Rows from block 3 of a small image classifier, named by matrix and row number. Rows with one number within an expert belong to one neuron, the router's apart. Each number is 50 + 12 x the weight over its row's rms, rounded and kept within 0 to 99. All counts start at 0.
After each expert's rows are labels from the 100 images, of 14976, where the router gives the expert most weight on average: "responds to" is what is common among them. Only what is clearly more common there than usual is listed. The data: Sentinel-2 satellite tiles (TerraMesh). In brackets: how many of the 100.
# router: router (model.blocks.3.mlp.router.weight, 8x512, trained with AdamW), inputs 206-308
# up: expert up (model.blocks.3.mlp.up, 8x256x512), inputs 206-308
# down: expert down (model.blocks.3.mlp.down, 8x512x256, transposed), outputs 206-308

# expert 2
router.2:56 37 38 71 47 48 41 49 48 51 45 47 54 55 63 34 65 45 56 39 49 33 46 55 51 53 36 46 53 40 79 35 37 26 34 41 77 41 45 47 48 39 59 41 44 26 40 50 43 53 63 51 47 43 41 37 45 49 43 64 64 38 55 54 45 43 40 43 54 56 57 28 62 72 29 57 43 48 39 41 63 45 38 52 50 50 56 28 34 63 50 38 39 56 29 46 64 56 44 66 49 37 50
up.4:48 57 56 54 59 61 56 67 62 44 63 58 38 42 52 65 53 50 47 47 36 34 51 45 46 43 48 35 54 64 57 67 50 43 85 49 67 49 52 58 52 58 41 46 52 73 50 30 44 49 40 35 40 39 44 35 42 28 63 45 49 66 33 55 48 52 43 41 61 45 38 40 55 51 41 39 49 45 53 51 46 49 61 35 58 51 26 48 47 46 47 44 58 45 55 52 38 63 58 51 43 46 43
down.4:41 58 50 44 36 32 55 49 50 67 47 55 62 50 37 49 45 55 32 43 54 39 60 49 48 35 49 51 65 55 43 53 67 60 50 68 51 37 51 59 44 52 59 62 53 54 73 50 56 55 36 37 48 43 46 38 58 52 54 51 47 49 38 41 58 58 62 50 34 30 32 43 32 52 51 62 64 38 50 49 42 41 52 46 41 45 34 53 44 36 58 38 48 36 20 57 64 54 42 54 40 54 44
up.5:43 49 47 65 46 33 59 70 29 40 76 49 73 46 46 32 49 43 55 56 69 31 59 53 53 37 42 52 45 64 43 52 37 68 44 43 62 47 66 49 46 46 53 45 69 58 51 32 40 63 86 40 46 49 39 36 69 52 48 46 74 38 43 46 56 37 45 47 46 50 42 42 33 33 57 69 50 58 52 63 52 61 63 56 30 55 44 49 46 27 54 60 47 40 37 66 58 53 56 36 41 46 50
down.5:60 49 35 55 51 44 49 69 47 56 51 55 61 65 57 77 59 26 30 48 44 50 54 47 47 56 46 55 44 84 65 33 61 56 59 44 55 50 43 55 53 63 46 52 43 63 47 62 62 53 43 53 54 47 26 48 28 48 39 49 27 48 34 36 44 65 58 41 76 49 44 69 45 49 42 46 58 54 50 56 35 30 69 36 25 39 42 60 32 51 31 49 64 35 42 49 57 42 57 48 83 60 47
up.6:49 40 66 39 31 60 45 60 31 36 33 41 57 41 49 55 62 53 35 27 56 66 57 40 39 40 38 34 37 45 66 67 56 45 45 60 41 45 44 65 50 68 51 39 51 51 50 52 44 48 53 51 51 41 63 44 56 32 39 24 80 58 41 57 54 38 51 31 56 48 35 48 55 51 45 53 61 55 50 43 57 55 51 63 58 54 59 43 35 46 42 52 51 44 72 44 47 78 48 50 42 42 39
down.6:55 53 28 37 51 62 59 36 50 67 74 49 50 58 67 44 51 39 79 57 55 42 50 54 54 49 31 36 27 50 50 54 48 14 77 58 66 68 55 63 55 56 58 58 60 34 74 39 32 65 44 60 64 52 48 59 39 64 36 57 48 36 39 48 44 66 17 57 60 57 62 49 53 56 45 61 48 21 58 54 45 49 34 44 56 42 50 59 45 42 59 52 50 43 39 50 50 73 51 62 18 62 68
up.7:35 49 51 57 57 58 46 66 51 61 44 48 63 50 48 60 28 65 41 58 59 58 38 33 48 48 53 50 45 34 68 62 54 62 49 51 56 49 56 59 47 56 51 55 61 46 54 47 55 53 65 52 47 45 46 60 50 37 46 31 40 37 37 48 52 56 52 52 53 34 69 48 59 52 60 52 43 70 56 48 50 69 41 65 54 38 50 34 47 41 43 56 57 32 52 48 44 50 62 60 51 58 69
down.7:50 50 41 53 63 48 50 48 36 45 62 71 43 53 64 42 21 51 77 67 36 50 63 56 55 52 86 43 51 31 78 41 35 50 63 50 52 52 65 35 58 53 55 38 48 63 54 56 61 43 38 41 49 63 45 70 35 72 54 43 66 53 69 46 45 33 69 39 40 47 62 16 69 51 51 62 42 33 56 51 50 71 50 36 53 42 67 41 48 45 67 47 58 47 65 68 86 24 42 50 43 55 38
up.8:52 39 34 56 60 62 47 64 52 57 55 48 33 57 43 45 20 47 60 68 34 53 55 57 41 46 55 28 48 46 55 59 68 50 44 56 58 48 47 27 46 55 70 47 68 95 41 62 43 43 68 39 46 37 43 42 62 47 35 46 55 63 48 51 19 36 50 34 47 61 46 62 59 46 40 40 64 30 50 37 43 43 55 43 48 59 20 46 68 42 58 57 30 50 47 65 45 62 12 52 67 52 63
down.8:58 41 55 54 50 46 62 29 65 51 48 44 57 38 38 48 52 39 27 56 55 56 46 55 54 42 61 60 48 47 43 71 30 16 48 37 56 39 33 54 68 32 41 33 39 78 52 23 62 48 58 52 49 51 41 36 07 78 51 28 34 50 48 59 48 54 46 57 48 37 61 44 37 60 63 50 57 28 54 66 53 73 51 58 19 40 38 44 51 60 65 46 56 56 38 32 58 60 48 63 48 60 33
responds to: snow or ice (89); main land cover: snow or ice (85)

# expert 1
router.1:43 56 55 39 55 54 47 35 34 42 47 41 69 47 81 68 44 47 52 58 51 57 51 58 58 46 41 67 40 48 49 52 48 59 39 48 64 55 41 66 39 50 42 54 46 11 55 51 66 59 49 56 53 54 48 67 40 61 47 67 62 63 53 57 56 46 48 64 41 62 42 43 29 33 56 57 43 44 45 45 51 64 37 56 49 48 44 48 65 58 61 63 58 41 34 72 41 37 54 54 58 53 61
up.4:42 49 53 42 39 53 59 60 58 45 62 46 41 59 29 42 58 38 49 41 62 68 58 40 39 31 62 52 50 48 25 31 55 58 56 56 57 51 42 40 64 78 61 54 58 63 54 42 53 53 60 48 50 47 59 56 38 54 51 49 44 54 44 51 54 49 46 52 51 47 78 59 54 42 18 56 57 48 63 54 46 51 58 52 42 42 39 56 66 43 58 45 36 65 92 54 38 34 48 40 39 42 48
down.4:58 40 66 46 40 42 41 55 54 44 46 42 56 50 60 62 56 34 79 50 44 48 52 53 61 67 36 44 46 48 49 62 59 66 42 69 18 49 52 45 48 54 56 53 51 46 32 31 59 37 46 51 58 46 43 56 42 35 62 60 48 61 35 78 63 34 20 41 20 53 49 67 48 57 34 59 49 47 37 46 76 50 49 62 65 65 32 44 39 57 63 60 65 55 48 57 56 56 45 43 58 45 59
up.5:51 74 62 48 58 51 51 53 45 55 59 45 45 54 58 43 75 42 27 46 74 72 57 60 38 58 51 44 53 63 17 45 56 45 57 52 53 50 30 40 69 39 38 35 26 44 49 44 49 50 52 38 59 47 35 58 33 56 45 43 57 33 40 41 62 28 69 53 43 55 40 68 36 62 43 57 31 49 41 57 57 56 51 30 57 47 48 29 46 52 48 58 56 61 55 33 65 55 43 29 56 61 52
down.5:41 52 62 43 29 64 34 60 59 39 47 49 39 56 33 58 23 50 57 44 54 53 34 63 56 58 53 35 75 56 52 51 37 65 40 35 55 64 46 53 49 61 55 57 67 51 52 62 46 43 73 43 56 54 47 24 60 56 49 54 46 49 44 58 46 44 24 42 20 54 47 46 32 47 35 55 56 30 54 60 46 41 33 58 37 43 50 59 63 48 43 43 55 56 17 40 55 81 56 55 51 62 46
up.6:45 61 53 60 50 46 36 39 58 40 31 53 45 69 64 40 66 53 49 53 53 29 40 48 44 42 52 47 49 48 53 58 54 33 75 40 66 54 39 40 58 53 32 46 29 51 33 52 33 34 50 51 58 48 66 52 70 70 53 54 53 34 59 65 61 44 53 39 49 48 65 42 50 55 33 34 59 52 60 30 39 45 44 55 34 48 72 48 51 66 56 41 58 59 57 45 61 70 39 49 51 44 12
down.6:60 49 37 35 38 63 53 63 51 52 59 62 45 55 43 64 45 39 31 55 50 39 48 36 28 50 46 38 41 62 69 54 57 52 48 67 61 56 58 63 37 25 43 31 42 64 52 70 68 53 33 52 54 58 31 62 62 64 38 68 36 63 43 43 57 39 60 42 58 36 65 63 69 58 49 54 51 36 65 72 46 45 60 57 64 42 70 52 59 57 35 42 59 42 54 68 38 58 50 46 41 32 66
up.7:56 62 66 55 48 56 46 39 35 43 42 39 49 40 44 53 45 37 41 44 33 49 53 66 42 43 57 61 41 53 59 62 13 48 69 47 59 47 47 38 11 72 53 47 33 23 62 46 47 37 70 54 40 51 48 54 52 38 40 62 76 28 42 55 45 41 46 49 54 70 52 51 46 44 55 40 52 60 54 45 53 59 68 39 51 51 22 58 61 67 51 53 39 54 43 54 60 09 34 53 46 35 35
down.7:33 80 42 51 52 53 40 39 58 41 49 51 37 43 59 44 64 58 35 75 48 69 69 48 47 39 34 20 63 50 54 34 65 40 60 44 51 39 44 34 48 48 43 48 41 28 41 76 37 39 51 74 47 47 41 46 56 77 43 52 54 46 47 49 69 46 54 40 66 56 69 70 61 53 44 48 53 63 54 59 51 81 53 49 67 47 54 73 50 41 40 67 40 59 33 54 76 47 51 53 53 48 56
up.8:43 53 46 60 40 55 52 54 62 56 44 58 46 46 34 48 54 56 67 49 62 38 36 43 40 36 37 67 52 56 60 51 56 59 52 44 32 48 49 45 51 57 70 48 54 67 43 73 54 53 33 52 41 40 61 48 56 66 66 46 54 38 54 56 65 56 33 67 39 28 52 43 60 60 59 36 64 56 48 45 48 56 77 55 70 42 36 44 41 70 56 59 60 41 56 47 50 44 57 80 24 46 97
down.8:50 40 36 52 44 55 44 63 45 53 47 51 38 46 40 58 69 49 57 36 43 63 55 52 52 59 36 21 57 26 58 32 52 45 66 34 33 62 39 49 49 53 54 58 42 30 55 38 73 63 70 44 56 54 42 54 36 57 46 46 53 66 34 57 64 63 52 57 38 42 51 59 49 42 40 52 50 40 38 45 48 67 60 47 53 61 71 69 58 57 49 55 43 69 57 60 53 46 57 42 60 46 62
responds to: water (77); main land cover: water (61)

# expert 3
router.3:66 50 51 40 39 44 54 48 64 56 58 39 34 40 41 42 79 59 70 61 47 61 56 33 53 51 62 28 56 56 27 53 60 54 67 49 21 50 38 46 54 48 46 47 73 55 50 53 29 41 38 66 52 36 61 30 56 37 58 31 35 59 56 46 47 48 53 56 58 58 50 62 39 41 62 38 55 64 52 64 46 37 56 42 51 45 63 64 62 52 55 57 48 40 68 46 48 34 51 39 50 56 26
up.4:58 46 62 51 38 30 69 52 43 64 47 50 53 34 51 40 67 44 28 43 54 67 55 59 38 59 32 66 39 62 48 40 59 66 51 48 57 52 50 45 41 28 51 36 45 54 52 54 42 41 66 59 50 46 38 37 39 39 41 38 43 49 37 64 55 51 41 50 41 52 52 52 41 60 38 54 67 50 60 59 48 37 59 56 61 51 59 35 52 54 45 41 48 46 68 65 50 78 40 52 53 50 53
down.4:41 76 51 65 44 38 69 51 57 49 40 63 53 40 72 52 42 60 55 45 76 49 06 35 39 66 52 62 77 70 36 56 54 62 50 36 63 41 50 61 48 56 47 65 47 22 49 35 70 49 52 61 41 56 65 61 28 48 43 44 48 52 50 55 59 50 28 67 39 38 43 56 46 54 45 60 29 39 51 51 55 44 69 56 63 46 60 18 57 56 63 61 55 32 80 27 51 52 52 48 56 53 55
up.5:59 58 49 43 61 59 52 46 57 47 68 51 68 32 41 63 39 63 40 56 38 58 61 57 68 46 70 59 81 50 46 54 54 66 56 78 34 50 41 39 39 59 40 56 62 23 58 49 66 55 34 35 31 65 56 52 60 37 48 67 71 52 51 47 62 72 32 48 38 39 68 32 53 60 22 68 59 53 50 61 53 47 34 51 47 57 37 63 39 61 42 47 58 53 59 47 52 69 24 46 47 58 44
down.5:62 45 49 53 36 54 51 50 41 28 47 42 60 54 43 55 64 47 45 53 43 58 42 46 55 56 18 52 61 45 46 42 41 34 40 61 77 45 69 69 48 49 57 47 42 62 58 63 80 52 72 44 42 39 11 32 64 51 66 59 59 33 50 44 31 48 31 35 48 48 31 53 65 51 42 41 47 37 51 40 55 49 39 51 51 53 55 68 46 59 43 50 40 76 44 48 49 51 50 27 52 54 65
up.6:68 56 50 50 40 57 27 59 66 66 59 47 47 65 41 46 58 59 47 31 51 47 56 44 37 43 66 85 38 51 87 62 61 69 72 46 62 46 43 48 49 29 57 48 47 23 40 20 41 60 54 46 41 65 32 49 74 51 51 44 61 52 44 52 44 45 31 48 63 54 53 56 73 69 41 35 61 31 42 59 47 46 31 58 54 51 56 42 34 55 55 35 60 55 47 51 35 46 52 60 20 37 58
down.6:49 53 34 57 39 64 41 50 24 43 55 53 47 53 52 54 43 54 52 70 50 36 31 59 58 54 54 31 51 70 55 58 45 29 70 58 46 38 62 59 45 50 47 32 56 58 41 50 61 46 42 46 57 53 28 65 48 37 38 52 45 48 63 48 55 46 28 47 45 55 34 47 60 56 44 44 66 28 52 35 45 39 58 54 30 43 67 39 47 41 50 37 40 48 51 52 44 43 65 55 30 52 89
up.7:50 63 46 73 43 41 45 42 45 47 54 37 63 52 51 47 43 51 66 46 37 27 82 60 45 61 60 42 59 51 28 52 65 33 48 53 46 63 40 65 68 29 71 45 52 34 56 64 61 53 52 50 58 62 63 55 52 33 59 55 50 27 56 41 62 49 46 46 77 65 32 31 41 45 52 49 45 37 62 52 56 56 57 51 67 42 75 55 53 43 43 56 50 53 36 56 74 63 62 41 82 53 57
down.7:40 47 49 68 49 52 66 40 43 58 59 37 60 40 44 30 36 41 57 65 58 29 44 53 55 56 54 55 34 57 53 54 58 28 83 43 32 71 47 33 57 71 44 53 61 37 48 63 52 54 66 48 45 46 49 39 33 37 47 51 29 64 44 41 38 47 39 44 39 48 39 58 43 53 63 42 51 56 58 68 46 47 44 66 66 64 56 65 46 66 58 61 54 64 47 55 49 55 51 42 39 55 35
up.8:34 55 57 47 33 55 42 53 51 42 48 50 58 49 74 48 38 39 35 72 65 56 39 29 46 60 42 60 44 49 65 51 57 73 39 48 49 65 40 42 53 52 53 50 44 39 50 34 47 53 62 71 52 66 53 48 48 31 45 62 46 64 39 46 64 67 59 41 47 57 40 76 29 49 63 28 45 30 49 59 55 60 28 51 43 55 44 46 46 58 50 48 49 47 62 52 61 38 50 62 47 51 32
down.8:49 35 41 56 48 59 39 48 50 70 49 49 49 61 61 35 54 59 29 35 68 59 52 66 53 32 74 35 50 42 38 40 38 48 55 23 46 73 37 63 56 51 46 48 55 35 43 40 35 50 67 57 57 50 35 60 45 39 37 66 68 59 71 52 41 52 43 51 52 41 63 58 49 38 61 43 64 52 32 59 42 49 55 49 65 57 42 38 32 49 43 47 25 37 59 48 40 63 60 55 47 42 38
responds to: bare ground (64); main land cover: rangeland (45); main land cover: bare ground (33)

# expert 6
router.6:47 47 48 53 56 58 40 55 60 42 45 56 51 35 35 56 40 55 29 46 41 36 44 54 32 55 38 93 51 42 58 57 47 65 43 41 59 48 55 61 58 46 49 45 23 12 53 54 66 52 46 53 39 53 32 50 41 21 45 56 72 57 54 52 55 48 50 39 55 44 37 34 78 56 29 37 71 38 50 47 51 69 42 48 43 57 56 49 49 37 41 48 52 55 41 36 53 76 54 29 36 40 64
up.4:66 71 70 23 50 66 41 49 32 47 53 49 51 54 49 55 57 48 55 71 66 69 65 52 78 34 25 61 42 42 43 53 43 59 48 54 63 53 49 56 51 48 54 47 32 58 42 66 58 50 55 74 43 31 36 54 63 33 43 43 62 41 54 55 62 65 68 41 57 36 36 53 62 56 48 43 54 40 59 53 46 30 37 59 52 37 34 25 52 51 43 63 56 46 84 73 58 47 36 58 52 53 65
down.4:39 44 63 43 49 47 58 61 38 31 49 76 65 35 46 65 28 56 52 42 55 48 54 45 43 49 58 47 39 41 67 59 65 54 69 54 71 51 59 35 61 55 40 66 34 32 53 84 53 50 40 39 59 44 36 19 59 56 66 34 52 50 31 47 58 66 39 57 62 53 57 20 47 63 50 36 53 70 49 58 42 56 50 45 38 44 72 39 49 54 50 56 69 49 47 40 47 44 49 52 50 60 22
up.5:59 57 41 54 58 54 50 41 53 50 52 50 63 57 43 41 49 36 33 50 08 54 53 52 36 47 61 42 54 45 84 50 53 22 60 47 45 40 46 33 31 66 40 49 38 47 61 38 50 54 44 44 46 51 40 42 41 47 61 58 67 18 59 46 55 40 31 41 54 48 57 76 51 46 58 31 48 49 61 66 59 66 72 39 49 44 21 50 39 55 62 42 39 38 54 58 54 67 60 64 58 52 66
down.5:43 44 54 40 53 37 60 49 70 38 70 66 52 61 52 44 64 51 57 40 40 49 40 50 60 39 31 39 51 59 52 44 29 62 61 37 39 69 51 65 59 46 41 47 45 32 51 43 68 60 47 59 48 43 37 60 43 60 59 54 67 48 38 33 51 49 40 43 56 53 60 51 64 37 48 61 49 72 74 57 45 46 42 57 44 32 39 50 35 45 52 61 34 51 99 35 47 59 62 51 63 58 40
up.6:60 52 44 41 51 59 57 64 54 64 44 53 69 54 59 42 39 55 67 60 39 40 62 64 40 51 59 37 54 41 15 51 37 47 52 50 06 53 54 45 51 50 66 60 61 74 46 33 73 51 48 38 54 58 39 48 49 61 36 46 53 48 42 43 45 54 54 60 42 41 46 66 51 36 44 59 45 54 43 48 51 53 56 62 56 38 37 49 50 61 53 53 45 27 56 44 37 38 51 65 54 57 59
down.6:70 52 42 42 42 54 45 46 50 60 39 38 66 58 44 28 33 60 44 62 43 42 50 56 41 57 61 70 56 43 54 42 35 40 42 61 48 59 49 45 47 52 67 57 35 46 54 41 48 46 50 49 52 54 44 33 46 83 57 50 67 44 55 39 62 39 53 49 42 43 53 68 44 31 53 51 30 47 39 61 40 35 62 61 52 65 55 46 36 47 29 39 53 54 48 53 67 77 50 45 56 54 51
up.7:45 32 42 38 46 49 56 57 57 60 58 57 42 63 35 60 58 58 69 37 59 40 26 38 51 57 47 50 53 33 18 46 46 58 38 53 71 62 54 51 70 48 32 55 49 35 49 51 42 35 58 53 65 61 38 56 36 52 60 62 50 78 56 34 54 64 64 49 56 50 23 70 53 32 32 55 56 50 49 49 47 51 44 36 44 44 65 50 30 44 45 40 43 53 65 42 51 70 71 38 35 39 57
down.7:50 50 51 49 59 52 65 40 44 54 29 50 50 52 48 64 49 61 69 52 19 40 62 32 70 38 71 53 34 57 39 41 51 53 46 41 65 59 44 45 35 62 44 38 60 42 75 40 65 41 53 46 68 45 32 46 53 38 70 37 23 64 42 48 54 29 48 33 47 34 47 50 48 38 47 66 41 48 45 47 49 64 59 64 49 64 48 69 51 73 44 37 32 65 57 55 49 47 54 53 48 56 39
up.8:44 59 38 38 31 35 68 29 37 55 44 52 73 46 52 72 75 51 73 41 33 67 54 22 50 40 70 49 45 49 92 40 51 33 57 77 27 56 54 39 53 43 27 40 52 63 55 46 30 35 27 39 49 57 52 42 43 51 60 66 39 70 37 49 54 61 39 38 52 56 42 46 39 53 43 62 68 42 49 56 52 53 66 33 53 70 58 51 71 66 68 54 53 52 42 45 39 38 51 28 60 75 43
down.8:44 51 54 65 46 43 35 54 80 46 50 46 43 58 63 71 60 52 66 44 45 49 56 59 26 51 59 74 58 54 44 49 30 66 29 59 24 65 37 29 52 31 53 37 23 32 55 56 61 35 65 46 55 40 63 35 56 49 59 40 60 44 29 37 58 56 29 36 49 43 55 58 52 32 49 49 30 80 50 48 45 59 41 36 45 56 28 47 44 53 53 36 46 70 66 55 58 60 54 51 37 65 33
responds to: clouds (42); main land cover: water (37)

# expert 4
router.4:45 77 61 33 58 38 51 62 50 48 72 52 62 47 34 61 41 50 41 46 52 50 46 58 48 49 59 38 37 57 26 54 61 49 60 55 42 54 53 62 63 60 47 59 42 68 55 38 45 40 47 29 46 51 58 50 56 55 63 49 53 52 45 45 47 47 69 34 57 50 58 63 51 42 69 44 49 51 59 42 54 39 44 51 62 67 42 57 28 50 69 41 56 60 71 51 36 42 57 44 53 46 27
up.4:48 51 35 37 65 50 48 54 46 62 57 68 43 21 22 52 44 56 35 49 70 67 46 61 44 42 45 75 34 45 47 55 43 47 44 55 66 48 45 53 55 63 78 63 43 31 47 76 51 32 57 35 60 52 51 40 34 38 47 62 49 68 46 36 51 62 49 37 49 49 27 35 50 62 60 54 42 45 64 52 64 36 54 38 65 50 37 59 51 57 35 59 65 59 37 57 48 47 30 62 62 54 53
down.4:36 41 71 56 55 52 51 72 63 39 29 58 46 41 70 66 49 48 64 64 46 58 61 51 52 54 47 64 61 64 58 40 53 57 43 42 64 38 42 73 51 52 47 67 41 54 51 70 45 36 60 56 39 40 48 54 48 42 33 34 63 46 43 70 45 68 36 39 58 57 43 65 29 45 55 44 50 58 43 50 67 50 48 36 23 54 35 41 72 35 41 46 44 39 77 44 43 73 50 65 44 52 57
up.5:59 53 47 71 44 47 39 42 53 53 54 33 49 48 40 39 70 49 51 51 65 43 67 50 40 63 53 46 47 26 55 50 39 48 62 56 53 45 46 47 32 49 53 50 48 35 39 56 42 47 54 49 69 59 47 60 44 36 59 55 57 49 53 45 71 53 42 43 57 50 70 47 57 57 15 32 61 63 38 41 47 60 35 53 58 52 65 51 65 30 59 59 54 36 42 40 51 60 44 76 18 51 60
down.5:66 31 39 58 48 51 52 64 45 51 56 69 66 49 37 44 53 49 47 43 21 47 53 42 44 52 46 62 62 42 38 62 47 41 32 64 63 55 51 48 52 57 54 65 64 45 48 24 55 28 55 23 48 33 61 37 49 57 63 54 31 32 44 43 37 48 27 67 56 38 69 51 23 55 25 63 41 47 55 41 49 60 54 50 39 52 71 55 56 47 66 47 35 49 40 60 48 29 64 69 41 50 64
up.6:41 58 66 63 60 51 49 45 55 37 40 47 56 38 50 40 84 51 45 45 50 49 44 48 48 50 79 82 42 58 44 48 60 57 51 39 49 58 69 24 35 60 61 32 23 73 57 58 59 30 34 57 42 42 57 50 41 57 45 53 57 36 52 56 43 30 35 52 52 35 42 67 59 54 19 55 47 34 27 51 58 50 63 51 43 65 34 45 47 28 46 63 40 62 54 42 63 70 59 62 31 71 51
down.6:59 64 55 39 50 56 23 46 50 61 67 32 35 60 57 55 38 43 28 37 44 57 45 48 45 57 67 34 42 62 48 44 63 45 72 37 49 58 53 61 40 48 82 50 88 55 53 39 36 64 45 47 79 43 47 63 68 45 38 68 49 46 38 43 36 33 44 56 53 38 45 59 56 59 33 46 46 41 62 46 48 53 55 54 48 65 55 68 60 60 44 59 48 35 41 46 57 57 56 62 41 76 49
up.7:60 50 60 57 29 60 46 42 52 59 57 41 44 69 29 52 35 30 42 64 50 56 45 54 56 41 56 56 39 41 54 50 50 36 60 54 55 43 40 59 52 52 42 59 67 39 54 50 49 73 50 42 54 43 13 50 63 60 54 35 40 53 54 56 41 48 50 35 59 51 54 60 43 61 46 52 36 57 57 60 48 34 33 60 62 66 40 54 31 76 65 54 51 49 46 52 48 32 51 44 35 44 43
down.7:41 59 44 65 49 37 59 60 56 46 38 50 40 57 50 58 48 62 50 69 59 61 43 40 46 51 25 44 48 49 58 55 58 43 45 37 13 45 54 70 43 40 45 42 35 35 40 68 39 75 37 56 76 45 11 44 30 60 47 54 63 31 45 42 32 46 40 33 44 50 49 68 48 44 59 44 56 48 60 42 76 20 33 55 45 51 42 54 41 65 50 52 57 36 32 50 42 29 62 57 34 57 61
up.8:53 50 42 49 56 57 51 54 37 63 48 40 62 62 67 53 65 48 32 54 49 45 70 51 45 50 46 38 55 40 43 49 61 59 46 41 42 41 44 49 39 60 38 45 71 49 47 66 68 35 65 67 40 46 86 45 51 49 51 52 62 47 67 54 65 60 49 60 45 51 53 59 60 35 68 49 39 44 46 40 56 39 62 71 64 48 32 40 45 61 42 52 42 65 90 20 41 50 18 46 59 43 99
down.8:52 67 53 38 44 39 69 42 58 45 55 47 57 46 20 38 52 64 57 67 63 57 36 58 53 43 44 55 40 65 71 46 62 44 50 63 54 54 55 63 65 57 38 40 58 38 22 50 56 53 62 64 47 47 43 60 39 53 48 53 37 34 42 43 64 39 75 55 66 54 60 51 65 68 89 56 64 60 57 38 46 32 56 45 56 55 48 36 48 58 42 51 53 55 33 71 50 59 59 36 46 66 68
responds to: crops (70); main land cover: crops (45)

# expert 5
router.5:57 60 72 43 39 53 66 65 57 48 48 68 31 59 29 54 47 50 30 50 49 59 65 40 47 50 77 46 63 44 69 49 58 58 61 50 39 53 58 38 57 63 48 54 62 35 69 50 57 55 52 47 56 54 59 48 52 37 51 31 49 51 29 66 43 46 69 46 44 26 52 48 30 43 59 57 40 55 59 55 25 61 69 63 59 34 38 69 41 44 48 42 54 46 82 46 47 60 51 43 72 58 54
up.4:60 46 69 47 42 50 60 60 65 50 45 42 49 29 54 27 21 57 63 49 81 50 48 64 44 37 60 43 57 52 34 51 55 55 45 56 59 27 58 48 70 57 51 43 55 99 55 24 58 38 42 52 43 55 64 58 38 53 38 34 25 52 57 37 61 57 25 39 47 42 53 33 67 47 44 55 68 50 81 80 58 52 42 63 52 62 56 35 61 42 57 50 56 70 66 61 43 65 51 45 69 51 56
down.4:33 54 63 39 56 75 63 53 39 48 57 58 60 57 51 45 57 49 63 47 65 62 76 61 48 51 73 50 65 41 51 44 52 59 48 50 46 39 60 51 54 24 53 41 42 46 62 43 56 61 39 61 49 61 41 24 66 57 74 70 47 57 50 44 47 51 67 52 43 54 47 61 56 38 51 24 56 39 40 61 76 77 47 59 56 33 57 40 47 38 61 55 45 39 36 66 60 59 49 55 38 61 54
up.5:70 48 55 46 44 56 46 39 49 30 39 40 51 65 71 42 46 43 42 51 58 62 47 44 33 36 66 45 47 40 70 54 55 75 58 36 65 48 43 45 57 51 37 50 70 38 64 55 50 57 51 68 33 53 54 65 57 52 40 60 53 55 46 53 47 38 53 62 74 47 31 44 50 44 59 41 43 54 44 54 45 39 71 48 62 59 38 72 42 59 65 53 53 49 34 51 38 58 49 56 54 71 31
down.5:43 63 56 50 34 65 57 44 22 53 59 45 48 38 36 40 62 67 59 44 38 49 38 47 26 52 61 35 51 60 51 43 69 56 45 52 51 52 58 56 53 47 41 50 61 50 40 49 67 37 66 43 63 64 57 56 56 72 49 70 43 67 58 45 29 64 00 49 62 52 22 56 39 31 50 57 55 57 57 38 56 69 49 65 45 35 31 39 41 43 46 51 46 69 48 56 66 03 54 46 43 50 54
up.6:66 37 45 46 59 37 51 43 73 40 58 76 42 43 33 60 73 35 84 43 50 46 54 50 44 54 55 28 62 58 61 56 52 27 42 51 50 34 58 58 61 68 42 42 51 57 38 64 20 53 49 60 41 40 38 55 66 22 63 62 37 36 59 55 42 51 56 52 55 54 64 64 45 61 57 58 57 41 46 40 42 30 63 51 51 46 64 40 70 45 39 50 61 47 25 45 49 52 68 52 42 45 52
down.6:51 47 54 61 43 53 72 56 52 53 30 45 64 60 60 54 51 52 45 49 63 54 58 47 54 52 58 48 67 59 55 48 52 72 54 50 56 31 45 55 74 48 48 55 64 59 43 23 32 54 40 51 45 55 68 47 46 57 45 48 63 65 42 49 86 49 51 53 54 57 66 50 61 49 41 58 43 44 51 62 48 60 56 34 68 56 44 51 41 70 45 63 34 49 96 40 39 29 62 41 62 59 67
up.7:52 40 61 44 59 37 61 49 36 52 57 35 29 36 42 34 42 39 16 72 34 35 53 59 48 29 62 43 50 36 57 45 48 62 55 59 28 38 69 64 37 52 62 45 42 49 63 44 41 61 48 45 33 57 40 41 41 51 67 38 69 51 63 52 46 57 32 54 48 31 47 55 58 52 45 56 65 42 52 63 49 53 55 44 51 54 29 49 63 50 43 52 39 46 67 44 43 44 52 51 30 47 56
down.7:50 44 68 65 55 45 48 70 33 53 54 53 56 42 45 60 54 53 32 63 68 56 35 57 56 59 31 80 45 34 61 53 47 44 69 58 63 51 47 35 38 55 42 55 50 39 55 59 57 47 79 46 48 47 21 55 37 56 78 53 28 33 64 44 61 50 33 36 53 37 53 71 60 31 71 49 44 56 35 38 62 32 63 55 48 49 40 67 47 43 45 57 58 63 67 53 48 36 45 56 59 37 43
up.8:54 56 42 51 64 57 45 53 41 45 55 35 39 49 59 42 56 54 53 41 39 31 41 49 40 64 51 86 52 43 65 49 59 69 62 51 49 57 75 64 49 48 40 48 41 99 35 40 90 47 52 38 51 50 44 73 50 69 56 60 83 20 41 61 75 34 61 53 35 39 57 50 55 50 36 34 59 54 30 57 54 61 52 47 49 52 58 35 53 47 65 37 49 59 79 41 43 37 49 67 65 42 60
down.8:40 37 67 50 56 39 64 58 51 60 53 42 51 53 19 42 37 57 42 47 62 55 74 42 58 44 46 37 60 55 43 53 60 53 61 63 61 35 36 35 29 37 48 57 30 57 41 70 47 58 68 34 42 44 55 49 54 37 46 45 61 79 56 41 59 46 47 47 23 31 55 53 45 53 81 31 49 42 45 48 54 58 53 44 59 50 49 57 47 40 43 24 58 46 47 33 74 57 57 59 65 53 61
responds to: trees (94); main land cover: trees (65)